From a checkpoint of a small multi-label audio tagger: depths [5, 5, 5], batches of 256.
Rows from block 4, named by matrix and row number. Rows with one number belong to one channel. Each number is 200 + 20 x the weight over its row's rms, rounded and kept within 0 to 999. All counts start at 0. After the name is the row's rms in percent of the matrix's.
# convs0: first width-9 conv (model.blocks.4.convs.0.weight, 96x96x9, standardized in use), inputs 80-95, a 9 kernel for each
# convs1: second width-9 conv (model.blocks.4.convs.1.weight, 96x96x9, standardized in use, transposed), outputs 80-95, a 9 kernel for each
convs0.24,089,193,178,184,195,204,178,168,181,184,218,210,210,216,213,228,219,222,228,199,208,214,199,198,215,220,215,209,194,202,197,188,205,216,229,219,206,170,182,178,163,164,163,170,164,174,230,230,219,226,237,237,234,231,235,170,170,178,172,162,169,188,211,214,181,197,210,223,214,192,179,179,188,183,199,198,196,208,204,211,215,213,223,234,222,198,197,210,213,200,195,198,198,179,167,179,194,192,181,181,211,215,216,217,228,228,216,214,213,211,213,224,216,210,200,203,208,212,193,187,189,193,201,204,223,238,224,204,201,203,197,200,191,200,202,202,195,183,191,194,185,176,162,151,166
convs1.24,086,223,212,208,219,201,212,225,207,218,195,192,194,193,209,216,204,191,221,201,193,189,178,198,193,179,187,185,207,201,205,192,195,167,187,198,209,232,230,227,227,217,213,242,234,237,200,201,183,172,163,195,182,195,198,192,169,158,187,231,235,228,210,211,251,239,212,207,209,208,202,208,216,209,230,235,223,207,179,177,178,179,236,238,236,214,198,188,205,220,220,208,210,210,188,189,186,194,209,232,174,187,181,167,166,197,219,224,232,209,211,203,197,193,210,203,210,194,232,240,222,207,198,185,198,191,194,207,206,210,198,201,212,194,205,196,209,193,195,220,248,235,198,209,245
convs0.25,062,170,176,186,193,198,194,188,186,181,215,212,214,215,220,225,230,234,233,176,171,170,173,185,197,202,198,200,186,186,189,193,204,212,215,219,221,179,181,182,182,181,179,183,188,188,219,224,229,237,240,242,245,251,254,185,188,188,189,190,188,188,193,196,226,229,226,222,217,207,200,202,209,167,172,176,180,182,180,184,188,191,221,217,213,209,207,204,203,199,199,182,180,181,180,180,176,175,177,177,197,193,197,201,210,222,229,231,238,200,193,191,191,197,198,201,208,212,195,194,199,202,206,205,205,208,210,186,186,192,198,210,215,216,218,221,195,195,194,190,189,189,186,179,168
convs1.25,143,227,225,225,223,225,226,226,225,225,217,217,216,217,220,220,219,217,216,189,189,189,191,191,192,195,194,192,203,204,206,207,208,207,208,210,211,232,231,231,232,232,233,235,236,236,189,188,188,185,184,183,184,183,180,211,213,216,218,218,216,214,214,214,214,210,207,206,207,208,208,208,208,198,199,198,197,193,194,195,193,195,213,213,215,216,216,216,217,218,217,185,181,179,180,184,188,191,192,192,186,189,188,189,189,190,188,187,189,204,202,204,207,209,211,210,208,206,242,242,242,242,243,244,244,244,245,210,210,212,214,215,217,217,216,212,208,208,208,211,209,209,208,208,209
convs0.26,099,207,210,205,202,200,187,173,189,201,167,190,187,192,193,195,204,206,210,194,190,205,215,216,216,213,210,215,210,211,219,230,232,233,238,238,227,214,214,216,213,215,220,227,225,210,200,201,209,209,201,191,188,185,183,186,184,191,199,219,235,233,222,211,166,160,159,143,145,173,200,201,185,189,176,178,189,198,196,201,206,208,212,223,223,224,211,196,186,189,189,189,188,189,187,194,208,211,197,178,197,197,197,198,192,191,203,216,206,191,186,185,196,202,193,174,169,166,204,183,170,176,191,200,191,195,193,211,213,213,216,212,189,186,182,190,181,176,180,193,208,222,222,214,215
convs1.26,087,209,192,167,169,170,168,178,187,182,207,204,203,199,192,189,198,211,224,198,192,204,226,219,198,186,192,203,216,202,207,212,201,200,209,225,216,180,168,166,173,183,183,176,186,186,221,222,224,216,224,223,214,200,207,186,181,187,187,188,189,191,189,178,224,205,193,190,178,168,157,157,155,173,191,200,205,204,203,202,187,183,158,158,178,204,225,225,217,201,181,219,222,207,193,168,156,166,182,197,198,186,170,165,184,203,201,185,178,229,225,217,198,177,180,185,193,207,219,224,226,217,190,185,184,197,207,187,200,208,211,201,195,190,188,198,182,198,196,191,194,184,179,192,215
convs0.27,094,168,196,230,212,220,213,217,237,226,148,137,155,199,214,222,211,194,201,177,208,208,204,206,204,211,177,174,174,211,218,214,218,215,200,198,210,208,202,210,207,211,199,211,210,192,200,200,188,179,177,183,206,207,196,184,190,190,199,220,233,232,250,248,180,169,172,184,194,191,194,198,204,187,169,184,193,187,173,193,212,209,179,183,180,184,197,196,209,217,204,169,176,181,189,201,207,234,235,236,153,171,176,168,185,209,220,198,201,138,151,177,185,200,206,206,198,183,167,174,204,209,224,214,214,208,213,165,177,175,186,193,193,202,216,209,207,187,187,210,203,214,225,209,192
convs1.27,106,226,229,230,221,226,226,221,221,217,177,190,201,230,238,238,230,214,222,203,196,179,186,196,212,218,231,231,211,221,224,219,201,219,204,194,196,208,210,220,215,204,208,207,224,221,229,219,211,211,218,221,223,223,203,222,221,212,203,203,198,201,208,219,212,194,186,181,183,191,208,200,192,179,195,179,170,176,184,203,203,204,194,205,216,226,217,210,193,219,217,229,213,205,217,216,211,192,199,214,224,241,221,208,198,203,216,204,178,202,216,233,226,230,216,226,226,229,196,189,222,230,241,239,247,236,223,184,177,195,209,216,225,232,233,213,177,187,205,208,195,203,211,205,191
convs0.28,075,184,174,214,212,205,193,203,198,171,176,173,178,189,199,193,207,229,233,181,188,196,191,183,196,234,234,205,199,198,209,211,218,223,218,204,203,169,152,178,177,174,168,174,180,180,210,218,208,196,188,200,217,230,236,233,199,194,206,210,205,196,196,196,208,209,199,203,222,227,217,215,196,147,151,167,190,206,194,182,181,185,189,178,189,193,192,200,215,213,198,146,163,193,194,189,175,189,193,183,164,162,171,173,190,204,212,217,238,186,173,177,177,184,197,196,204,204,189,184,212,222,215,195,197,194,196,145,150,165,170,176,190,207,206,204,200,196,201,196,190,178,177,178,152
convs1.28,143,225,223,225,227,230,226,224,223,226,214,212,213,217,221,221,218,217,216,188,187,185,185,187,193,193,190,188,198,202,206,208,210,209,208,205,203,224,226,229,230,228,229,231,235,236,198,200,198,194,190,189,186,189,187,211,213,216,215,216,215,214,214,213,209,207,206,206,206,208,208,208,209,192,194,195,194,193,196,195,195,196,213,212,211,213,216,217,215,216,217,191,189,187,188,192,194,195,195,197,188,194,194,194,191,192,192,188,188,202,200,203,206,207,207,207,204,204,240,239,240,244,245,245,246,244,243,207,205,208,215,217,218,217,216,213,209,209,206,210,211,211,209,207,206
convs0.29,096,184,197,222,215,196,199,194,197,209,191,189,179,190,208,216,213,206,195,206,202,216,232,230,224,229,223,216,214,218,221,207,185,177,179,160,172,196,199,190,185,181,180,189,200,202,179,190,202,202,182,174,179,194,204,161,174,182,194,203,191,173,180,188,190,191,195,215,217,211,209,201,198,178,172,168,160,168,161,161,176,195,195,200,210,222,228,218,209,211,205,203,197,204,212,225,221,199,180,163,214,196,190,193,193,198,195,174,181,175,196,212,220,223,211,199,190,198,193,202,216,218,207,188,175,182,191,167,164,164,180,193,192,186,195,197,188,178,186,208,217,229,240,233,216
convs1.29,085,232,225,216,215,211,194,202,210,219,186,194,210,213,211,192,170,165,169,176,196,184,182,186,202,208,210,189,196,194,204,178,163,223,242,242,230,240,224,192,173,166,159,178,208,219,190,214,230,243,254,254,235,220,208,223,221,207,188,190,217,224,222,212,197,177,160,156,158,159,178,194,207,216,212,200,187,196,197,189,192,192,180,197,210,206,191,179,186,191,183,219,221,213,218,220,213,209,189,182,197,210,218,219,217,204,181,186,192,194,178,177,191,212,209,175,198,223,201,186,170,176,177,179,187,195,206,196,186,195,178,183,186,189,184,172,171,180,192,212,225,221,193,201,224
convs0.30,097,197,190,194,206,201,190,214,223,209,196,179,181,206,227,244,241,220,206,199,207,221,228,229,235,226,214,193,221,210,195,178,174,182,201,201,176,178,199,210,216,220,230,239,232,223,183,201,201,183,174,180,180,179,178,219,227,227,209,204,198,193,193,184,197,198,198,197,192,192,191,178,178,222,215,215,219,210,202,196,192,196,221,210,209,221,222,215,209,212,210,216,213,216,227,228,216,209,222,212,208,218,229,229,219,210,197,202,214,191,187,207,209,200,181,170,182,207,225,220,219,213,208,203,198,197,200,207,206,197,191,176,171,179,207,207,222,219,215,193,186,184,195,203,202
convs1.30,093,220,212,197,180,168,182,216,228,231,177,187,194,195,195,189,200,207,207,164,169,187,194,210,213,207,201,201,209,184,168,160,172,189,215,216,213,203,203,191,186,185,196,202,214,229,199,213,236,252,256,233,214,205,198,217,188,156,152,166,181,190,192,189,207,188,164,144,139,156,169,188,216,179,194,210,208,204,194,196,203,204,209,206,212,215,215,215,212,212,214,221,224,230,231,222,205,191,184,188,168,167,178,190,193,203,207,208,205,195,194,188,180,171,182,197,215,223,223,214,196,193,186,185,192,209,212,203,195,186,189,200,204,210,200,186,205,202,192,190,191,185,190,196,199
convs0.31,103,223,217,199,203,196,187,175,189,199,208,203,204,205,220,215,203,195,210,188,177,207,224,205,207,195,202,214,213,191,197,209,212,209,223,225,221,236,240,226,189,193,211,223,228,206,186,224,231,219,193,189,184,169,173,206,152,160,174,192,210,203,208,183,226,197,184,191,196,209,224,218,205,164,202,215,227,192,182,185,190,183,196,208,232,237,229,210,190,191,209,210,191,153,133,171,210,221,205,187,224,230,207,191,183,186,193,196,213,208,206,203,210,205,196,198,190,177,182,203,216,207,199,196,191,196,196,196,196,203,216,210,189,190,199,168,207,180,192,197,190,203,204,195,203
convs1.31,103,200,189,212,213,211,210,204,194,204,192,206,215,218,220,199,207,188,179,227,208,211,211,181,182,199,187,210,233,204,202,195,207,193,195,192,208,193,207,217,201,206,225,232,241,229,234,237,198,192,200,211,225,229,210,195,194,212,182,184,199,203,197,189,198,190,206,210,200,182,177,157,161,183,172,180,204,223,197,174,174,156,219,187,199,211,217,229,222,206,186,199,195,204,211,165,146,171,192,198,207,233,220,206,190,170,192,223,223,207,218,199,203,222,183,163,153,167,190,179,189,203,193,197,192,215,220,176,207,209,198,189,167,198,212,220,198,196,193,197,218,207,206,201,195
convs0.32,096,188,204,207,205,198,201,218,209,198,211,216,214,216,226,218,189,189,216,205,206,197,220,234,219,210,229,226,176,173,191,207,209,213,202,197,215,233,207,160,167,185,170,154,166,167,219,226,210,184,178,187,197,202,194,199,203,199,170,151,149,186,199,198,218,205,171,186,207,183,173,178,187,188,189,197,212,196,194,190,199,197,221,215,196,170,162,168,180,198,199,187,196,184,176,182,178,171,166,175,183,193,223,247,221,191,195,212,206,200,221,209,199,206,233,226,212,209,209,229,231,214,190,197,213,206,199,200,197,184,183,190,192,183,190,177,183,191,181,191,217,195,161,170,210
convs1.32,097,209,189,172,195,216,212,219,251,245,194,171,187,182,191,179,199,210,185,192,197,188,186,180,152,222,236,237,233,224,228,226,194,189,176,194,193,200,238,222,214,179,198,175,219,202,202,188,197,215,220,221,228,236,215,200,183,177,188,177,223,233,242,239,226,235,201,205,183,206,197,222,181,198,190,173,181,226,231,227,202,206,201,218,201,191,189,200,214,174,184,183,181,188,165,219,198,216,199,187,159,176,169,213,201,171,176,198,210,213,201,196,207,203,208,172,167,159,225,224,224,214,195,187,196,224,205,212,201,208,224,218,207,200,201,222,194,185,206,206,221,184,195,192,203
convs0.33,099,208,210,207,214,216,206,219,232,213,172,176,203,210,207,214,206,191,184,146,162,177,188,225,243,233,210,207,209,192,187,198,216,220,204,224,241,201,197,162,154,153,159,177,192,205,214,192,189,204,211,221,218,203,196,170,172,161,161,184,186,186,164,157,198,180,188,210,217,212,199,187,194,150,160,193,218,214,200,206,207,216,152,159,179,201,205,209,221,213,192,161,176,213,212,182,181,205,225,229,160,182,217,239,230,194,177,176,194,188,199,205,202,198,193,205,217,241,191,192,191,184,174,166,171,175,195,179,182,184,182,195,196,193,166,171,160,163,176,175,191,222,223,198,190
convs1.33,101,201,218,207,197,213,212,217,227,204,200,202,198,198,225,232,225,216,222,173,164,161,178,192,207,215,210,193,201,189,205,202,190,184,226,220,217,217,205,179,186,197,192,188,202,203,222,230,233,218,199,198,205,192,213,177,169,171,183,198,210,205,197,192,180,168,181,197,206,213,203,214,213,213,190,203,212,217,221,214,198,193,191,208,200,202,196,179,174,176,183,160,180,171,185,190,202,188,187,188,152,164,183,185,192,198,189,200,212,245,222,210,200,211,225,224,220,232,210,212,208,186,195,212,216,230,221,231,233,209,214,209,199,201,221,237,197,207,206,206,200,196,187,197,203
convs0.34,100,202,204,208,211,225,229,221,213,213,201,208,213,213,212,201,195,182,187,207,205,202,193,159,162,205,224,228,218,220,207,185,190,207,221,224,231,202,203,191,186,192,180,184,174,196,187,196,202,198,185,190,196,199,209,174,196,227,236,253,253,242,223,215,184,178,191,193,192,196,205,212,215,174,207,188,183,206,223,231,216,226,204,194,196,193,182,177,182,205,203,160,174,204,197,181,182,193,208,208,210,204,207,204,200,199,202,211,220,194,179,175,189,204,208,214,218,218,219,230,234,238,230,222,212,200,194,130,154,153,161,185,194,203,195,200,194,182,190,197,205,201,203,210,196
convs1.34,096,182,195,207,206,216,234,219,201,188,215,204,207,209,223,226,224,205,189,250,262,240,225,210,204,220,226,235,230,238,226,209,200,188,203,232,251,185,182,206,203,179,183,172,188,211,196,191,193,214,217,208,216,218,213,172,171,180,205,201,202,196,196,211,237,199,203,197,180,180,198,218,221,159,186,207,213,210,202,205,192,185,201,189,187,186,203,220,228,220,216,149,177,181,197,207,216,202,205,200,223,206,222,221,210,194,196,203,211,207,193,176,173,175,185,196,188,198,203,192,206,217,218,231,216,220,221,191,196,183,194,212,237,249,229,198,177,174,170,176,169,168,180,184,189
convs0.35,103,191,200,207,200,186,188,212,204,214,185,188,203,207,195,191,196,190,199,181,192,193,206,216,213,202,184,190,170,190,199,199,190,173,174,174,184,168,161,172,192,208,194,200,184,165,224,213,219,226,215,209,205,190,176,206,202,185,187,197,187,170,144,133,199,204,202,195,188,199,193,199,209,189,186,192,206,220,207,200,209,200,187,190,199,204,202,172,177,191,184,205,220,224,223,202,177,195,206,179,182,191,205,203,213,206,196,203,201,187,205,203,200,201,191,204,220,215,224,223,219,231,243,239,248,256,244,197,210,206,198,220,197,170,186,196,195,195,176,176,183,204,213,211,212
convs1.35,100,181,214,214,209,189,187,202,198,198,214,189,184,159,179,184,187,190,200,183,186,195,205,215,221,224,223,197,207,179,185,200,188,201,218,212,203,168,188,187,184,185,203,230,232,244,172,188,191,207,203,188,173,161,145,201,194,173,199,204,204,181,164,142,195,196,201,207,207,216,204,205,217,183,211,231,241,192,173,182,195,198,195,214,227,226,249,227,210,202,203,202,201,181,184,170,154,169,177,174,225,224,214,196,171,193,198,197,197,210,211,211,180,181,198,200,213,216,197,181,172,172,189,207,216,226,212,248,226,207,205,207,215,222,227,207,217,215,195,187,195,215,210,201,197
convs0.36,101,167,208,240,205,179,187,214,206,204,206,197,185,170,191,209,203,203,196,215,182,196,236,228,204,194,198,217,184,184,188,210,206,197,191,188,172,168,204,193,186,217,245,251,234,204,206,195,191,188,182,197,212,225,226,181,190,181,168,181,198,193,189,177,178,190,202,209,209,211,192,186,195,193,224,221,213,203,213,210,213,219,211,192,178,172,170,201,223,233,222,201,190,186,203,227,228,218,214,203,198,207,206,218,201,189,193,205,202,202,205,189,180,194,202,196,192,211,188,210,222,192,187,193,200,225,222,216,218,192,167,188,202,196,208,212,214,201,187,176,191,197,215,223,213
convs1.36,100,188,185,176,185,187,198,201,221,200,186,188,207,176,189,187,211,230,208,205,163,155,164,211,206,223,228,232,189,130,171,203,210,199,192,186,173,189,194,185,196,195,192,208,211,196,229,239,250,245,232,221,204,205,215,213,190,181,189,179,197,207,245,214,198,173,188,173,162,183,203,235,227,195,190,174,173,212,201,212,195,189,188,204,193,175,167,159,181,198,197,212,230,211,226,234,186,177,184,186,187,193,191,194,198,196,212,213,211,193,170,198,171,169,190,222,248,225,220,201,198,212,211,217,215,213,216,212,191,208,219,207,191,208,213,212,216,211,198,186,198,182,206,176,179
convs0.37,099,204,211,207,179,209,239,220,196,203,203,192,187,201,204,213,204,184,186,205,220,213,227,223,209,216,215,192,173,182,193,211,206,172,162,156,176,207,203,197,209,202,172,188,225,220,201,198,191,195,197,216,232,219,199,172,175,201,213,199,228,228,209,197,197,197,184,196,189,170,160,176,171,193,188,163,156,194,229,221,225,231,187,209,215,218,214,182,159,172,191,190,194,180,179,190,181,196,204,196,204,215,218,205,203,205,214,225,220,204,205,198,176,174,174,204,214,199,207,215,191,174,205,197,215,235,234,208,229,216,208,193,199,216,222,202,207,205,220,238,224,205,207,191,183
convs1.37,103,203,209,192,206,215,205,215,205,186,253,244,234,201,191,181,183,165,197,210,207,218,241,245,213,180,170,184,206,150,149,151,182,194,215,154,159,200,199,182,197,179,183,179,174,198,182,192,186,166,136,181,187,218,197,202,185,182,196,208,181,184,189,208,196,205,185,183,173,178,176,182,194,211,211,196,201,203,216,210,201,178,172,174,200,186,199,207,236,217,196,163,180,211,247,271,234,225,222,225,201,213,221,243,242,220,199,191,194,207,227,201,188,203,212,200,199,196,223,209,184,156,186,209,224,221,217,191,208,195,191,194,193,208,201,206,200,201,222,230,210,193,185,193,242
convs0.38,099,219,194,209,226,215,203,203,198,203,210,225,218,214,204,177,168,167,166,187,197,191,185,188,202,194,185,186,152,177,177,163,166,174,181,195,202,169,194,173,165,177,185,193,176,161,209,215,214,223,218,197,167,163,170,190,183,187,191,189,192,200,177,148,207,232,236,192,164,173,191,180,165,155,169,192,207,222,220,198,200,193,200,226,228,199,177,185,172,159,157,186,203,194,180,185,204,203,199,199,165,166,213,205,178,170,180,210,208,234,222,208,196,190,194,190,195,190,180,174,170,171,201,224,202,175,175,205,213,203,210,216,221,192,182,193,212,231,240,225,207,198,206,199,175
convs1.38,096,215,194,191,185,177,168,172,194,204,179,186,216,239,234,221,189,176,174,203,194,200,203,196,189,201,187,192,196,205,193,193,209,216,215,203,214,203,217,227,220,202,183,195,196,209,191,187,202,192,194,195,163,167,194,190,184,182,191,186,193,189,188,194,189,201,214,220,198,184,161,160,183,227,208,218,200,185,167,154,177,185,214,226,197,195,201,181,162,168,193,209,198,192,186,183,198,228,226,207,185,200,193,175,201,228,239,224,202,185,193,187,209,202,203,191,198,197,219,197,197,213,180,167,177,200,181,176,186,214,216,215,188,152,170,206,180,200,213,209,211,190,184,187,168
convs0.39,103,224,200,190,195,199,207,213,207,204,232,226,224,230,225,221,218,213,206,182,187,180,155,150,173,174,190,193,235,225,207,200,199,197,207,213,219,222,191,179,176,180,186,171,165,155,207,220,224,226,220,217,223,231,231,226,237,237,230,210,207,202,191,175,236,212,206,216,225,244,231,205,193,176,190,201,208,197,194,187,181,187,185,172,168,165,167,173,191,203,198,239,225,210,203,199,177,141,133,135,215,216,208,201,207,216,211,206,200,193,198,202,195,187,186,190,188,180,220,219,212,203,190,189,199,210,235,166,193,201,202,203,195,205,217,199,188,191,204,214,211,202,212,224,232
convs1.39,087,194,193,198,193,195,199,195,192,196,206,194,186,180,174,168,164,192,209,225,228,234,226,211,200,184,181,176,206,197,207,218,222,219,203,192,180,193,177,184,205,203,194,202,208,212,169,183,176,166,137,148,153,167,176,231,200,185,167,169,185,179,159,139,193,188,185,186,200,197,190,196,202,181,184,197,206,218,222,235,245,240,233,237,226,221,194,180,170,177,175,186,188,191,197,204,192,185,187,190,199,200,197,198,188,195,193,190,194,198,199,198,208,211,208,221,234,240,228,217,218,205,202,205,225,226,232,235,232,213,198,189,188,200,207,195,208,203,196,202,207,196,193,195,205
convs0.40,100,197,200,207,224,208,209,205,193,197,186,200,214,200,199,201,207,210,223,212,226,206,194,210,214,212,202,193,208,206,184,152,166,179,192,203,185,203,231,236,230,207,197,199,201,189,217,194,180,183,201,210,204,206,225,202,177,195,181,146,147,173,182,206,196,220,230,207,189,185,203,208,201,191,192,206,192,165,182,191,196,189,199,209,204,191,196,215,221,209,200,239,221,193,169,179,190,176,184,196,209,191,194,200,203,204,198,187,197,231,229,218,211,210,225,218,199,195,213,193,171,168,172,187,208,190,175,218,205,200,181,182,218,210,187,169,197,224,234,209,197,199,214,216,188
convs1.40,099,232,225,195,205,194,213,181,180,152,206,224,239,222,203,152,159,176,178,189,212,207,228,209,190,182,169,169,220,225,220,214,201,181,196,164,134,247,233,184,191,198,209,196,204,193,213,191,191,207,229,221,215,218,250,183,210,228,225,186,190,176,200,195,221,220,215,181,161,173,196,184,170,188,201,207,211,206,201,218,217,193,204,202,219,221,201,191,205,228,239,209,207,210,189,196,217,212,224,214,192,188,212,195,182,187,194,185,172,185,203,184,173,172,179,187,153,158,220,246,241,235,196,190,186,210,202,240,227,211,217,219,182,194,188,197,216,220,206,188,195,188,174,148,147
convs0.41,102,217,222,217,184,157,179,200,202,182,196,191,199,198,170,172,181,170,160,187,190,198,195,194,204,195,184,185,204,216,226,227,220,217,214,203,211,217,201,180,158,153,180,204,212,215,215,226,229,224,215,208,212,209,208,187,199,208,201,192,187,189,202,193,180,164,146,126,135,166,186,205,187,169,166,184,198,223,222,207,195,195,181,195,187,176,184,193,186,186,208,228,220,177,167,185,217,224,214,197,205,208,204,194,189,201,223,236,221,224,205,207,219,231,228,218,203,185,236,229,224,231,226,211,191,182,182,188,181,192,198,210,215,225,227,227,217,203,218,229,225,204,179,180,182
convs1.41,099,212,168,153,197,197,188,189,179,188,249,234,201,196,214,206,202,200,197,221,221,235,234,219,205,195,185,198,181,180,182,184,194,203,187,176,185,184,148,145,163,167,175,188,203,206,189,191,182,184,192,198,210,214,202,180,178,177,191,207,207,216,220,216,247,222,193,177,167,171,176,190,204,183,157,169,208,227,228,228,198,181,224,230,190,170,175,191,202,192,189,214,219,212,222,196,192,192,201,205,226,260,260,245,206,186,187,205,210,171,182,209,228,240,219,204,199,195,191,160,170,186,204,201,180,197,196,174,172,185,206,227,223,229,221,208,229,210,217,221,217,212,194,177,182
convs0.42,094,213,205,180,206,207,178,191,215,178,248,226,206,175,164,199,207,233,252,183,175,197,179,235,250,222,206,200,183,198,177,163,218,248,239,201,176,229,225,206,183,196,187,190,205,215,231,235,215,190,188,189,197,207,228,246,234,234,210,186,201,197,201,197,181,182,189,209,238,220,202,190,201,197,198,211,222,200,161,168,169,184,184,207,224,199,184,204,222,222,217,211,208,206,194,208,224,217,207,209,193,184,172,187,231,240,225,208,207,236,225,241,229,214,192,193,191,180,219,209,234,239,205,175,189,186,186,190,187,208,210,207,170,193,208,202,213,195,188,169,174,190,192,214,246
convs1.42,107,205,193,195,184,196,209,211,208,209,210,235,212,201,189,184,195,178,183,200,207,190,186,224,255,258,242,227,183,188,210,213,198,199,191,182,178,229,244,238,230,236,242,227,224,224,239,230,222,217,182,171,174,199,204,201,187,199,212,216,223,208,184,170,186,201,191,196,207,214,206,212,204,194,167,183,161,193,215,220,219,187,224,224,226,227,225,193,185,188,226,213,216,234,217,194,191,212,210,199,178,193,209,205,197,209,202,200,216,193,191,183,207,221,245,246,244,228,253,223,218,215,193,213,204,221,208,207,215,210,203,209,206,193,223,213,223,202,195,184,201,194,204,199,198
convs0.43,096,198,222,247,221,185,202,206,189,164,164,145,141,159,187,199,206,218,234,222,171,164,189,199,191,213,220,214,209,212,209,220,216,194,188,188,178,150,162,166,178,190,181,181,208,228,232,235,221,219,219,204,196,196,203,194,197,210,219,225,215,212,223,197,171,186,192,202,209,195,182,179,195,205,240,243,195,203,218,207,219,202,179,195,191,193,200,197,198,203,200,209,213,205,194,183,170,190,222,222,197,175,179,198,196,167,199,232,210,167,185,201,204,207,200,185,198,212,197,212,222,229,230,199,175,195,232,174,176,183,195,209,207,200,211,201,254,237,189,169,192,209,216,204,196
convs1.43,108,236,221,215,222,219,203,179,193,202,222,215,212,218,232,223,228,227,231,197,177,179,215,226,235,230,217,214,179,180,214,219,207,198,181,191,197,218,224,231,232,232,214,187,189,194,200,207,213,202,214,204,200,198,191,219,219,230,223,197,189,203,205,201,197,202,213,214,213,211,195,182,181,205,206,205,204,191,191,193,199,210,215,213,203,201,212,206,183,177,193,236,217,203,202,196,189,199,217,188,193,186,170,191,205,207,206,230,239,226,222,208,194,198,221,244,248,247,228,215,240,236,243,225,196,207,221,219,204,207,204,214,206,220,215,213,183,188,218,220,219,219,204,212,211
convs0.44,109,209,196,181,198,195,194,200,194,222,220,201,197,197,195,187,185,193,193,198,193,207,208,198,204,206,191,192,205,206,201,176,161,170,186,204,201,144,149,169,185,173,153,177,198,218,215,210,208,201,183,178,187,189,188,156,166,170,182,189,199,211,223,207,194,205,216,215,210,208,192,184,189,191,181,159,149,140,146,165,181,190,179,177,207,222,205,181,182,202,211,177,193,205,186,173,180,194,178,170,199,190,188,196,212,214,214,213,204,191,188,214,221,208,209,218,213,209,223,206,215,229,234,215,216,224,223,201,187,195,202,160,137,140,145,156,190,204,187,180,185,194,201,203,199
convs1.44,099,204,208,194,173,186,187,181,202,200,195,195,190,198,195,200,180,176,164,201,204,222,224,229,238,236,205,208,176,181,177,171,187,183,194,197,208,207,196,185,174,188,202,212,225,208,193,187,194,189,173,195,212,219,216,232,229,224,195,194,199,190,204,199,196,186,194,228,247,234,220,224,223,203,180,162,133,136,170,200,215,185,180,180,198,244,272,263,229,206,209,165,194,194,196,181,197,199,190,194,204,205,202,215,227,213,192,178,203,228,187,191,185,195,197,208,204,213,204,189,187,170,188,189,196,209,219,192,176,178,198,187,199,200,217,222,217,216,209,211,215,212,212,207,198
convs0.45,104,164,142,154,143,208,249,226,204,165,239,245,224,210,193,175,194,227,213,210,189,207,191,155,174,220,230,215,179,187,193,204,210,206,202,192,197,222,210,206,198,173,204,217,201,173,208,197,191,196,205,216,225,213,207,161,188,206,219,198,161,152,177,191,175,169,169,173,176,185,198,209,196,133,161,156,178,221,226,229,197,199,149,175,178,188,191,187,197,199,190,207,205,194,191,191,191,169,192,205,197,199,203,204,205,207,233,214,205,201,236,243,245,246,217,213,205,204,239,235,227,201,193,203,221,218,215,172,191,200,207,219,211,216,199,183,157,165,197,228,206,176,186,214,207
convs1.45,098,219,203,205,200,220,187,188,184,200,189,169,157,165,163,162,184,192,176,213,209,212,233,220,220,196,211,210,171,194,188,185,224,201,208,203,191,212,189,189,177,177,189,217,209,209,232,218,205,216,207,216,201,207,236,166,180,207,214,228,209,216,196,169,203,218,235,208,198,196,188,200,192,179,201,210,210,213,214,190,191,189,223,221,193,156,161,192,215,218,225,195,180,187,198,210,183,177,198,192,171,193,195,233,232,193,186,176,181,208,219,198,210,198,229,215,216,216,186,177,184,187,194,208,236,206,216,209,196,214,222,195,216,243,249,214,159,181,209,213,215,208,201,191,200
convs0.46,105,224,211,216,232,231,215,168,168,187,237,220,199,209,175,190,217,227,223,190,182,205,187,183,198,208,208,194,196,232,234,211,175,183,195,180,189,181,166,181,189,206,191,192,190,196,205,216,216,207,209,198,180,182,195,194,218,211,212,216,215,208,209,210,216,221,227,215,218,206,205,206,193,196,206,221,229,236,211,187,193,190,203,217,216,190,174,199,213,216,220,196,213,188,158,179,216,247,264,247,181,185,196,193,174,184,204,215,204,196,195,207,207,200,178,188,208,213,210,215,232,232,210,208,209,197,175,195,212,213,205,209,188,191,207,208,259,229,208,195,195,174,142,168,208
convs1.46,096,233,222,202,200,210,205,191,187,201,209,190,161,172,234,241,202,183,200,191,191,191,199,195,221,224,206,198,165,168,202,212,213,216,219,196,164,217,201,197,190,195,192,175,176,185,221,215,212,219,208,220,219,207,187,160,155,170,199,217,213,194,197,203,226,217,208,212,219,214,185,191,188,193,203,218,231,215,200,193,169,195,206,194,167,134,143,153,194,220,215,212,225,230,191,152,163,200,209,236,204,226,216,204,201,233,228,211,208,190,184,186,203,222,249,225,217,190,206,190,193,182,176,198,206,210,192,197,200,203,195,209,216,209,215,220,194,190,184,223,240,228,180,177,222
convs0.47,098,198,214,218,223,213,178,180,205,211,175,197,218,226,247,236,207,191,177,219,227,206,179,153,161,184,199,245,186,205,200,189,192,216,224,232,233,172,189,197,199,197,176,178,189,200,207,189,185,203,229,235,211,180,160,197,196,198,195,188,205,221,219,198,172,182,187,194,212,219,208,202,192,192,209,199,193,189,181,181,199,202,182,182,184,187,199,212,215,221,226,185,201,193,172,192,205,213,207,218,203,224,218,211,201,201,198,196,212,208,210,216,219,207,198,193,191,182,195,200,211,208,213,207,212,192,171,174,159,154,169,189,212,217,202,187,176,167,188,182,189,203,217,198,192
convs1.47,090,205,215,189,185,179,188,210,197,183,180,206,209,203,183,179,166,156,163,222,228,216,203,181,196,201,192,207,196,204,205,200,197,216,233,236,227,221,219,206,213,207,205,206,220,249,192,163,174,188,205,215,199,193,182,211,225,221,214,219,217,207,188,209,219,198,190,188,206,215,223,222,223,172,196,200,223,231,216,199,183,163,206,206,202,200,194,204,224,243,254,160,187,197,201,200,187,193,178,172,186,199,212,189,182,187,197,189,189,198,198,204,191,191,200,213,208,208,201,198,192,192,206,199,212,211,211,195,183,185,198,208,197,193,197,187,214,208,209,193,172,175,172,196,196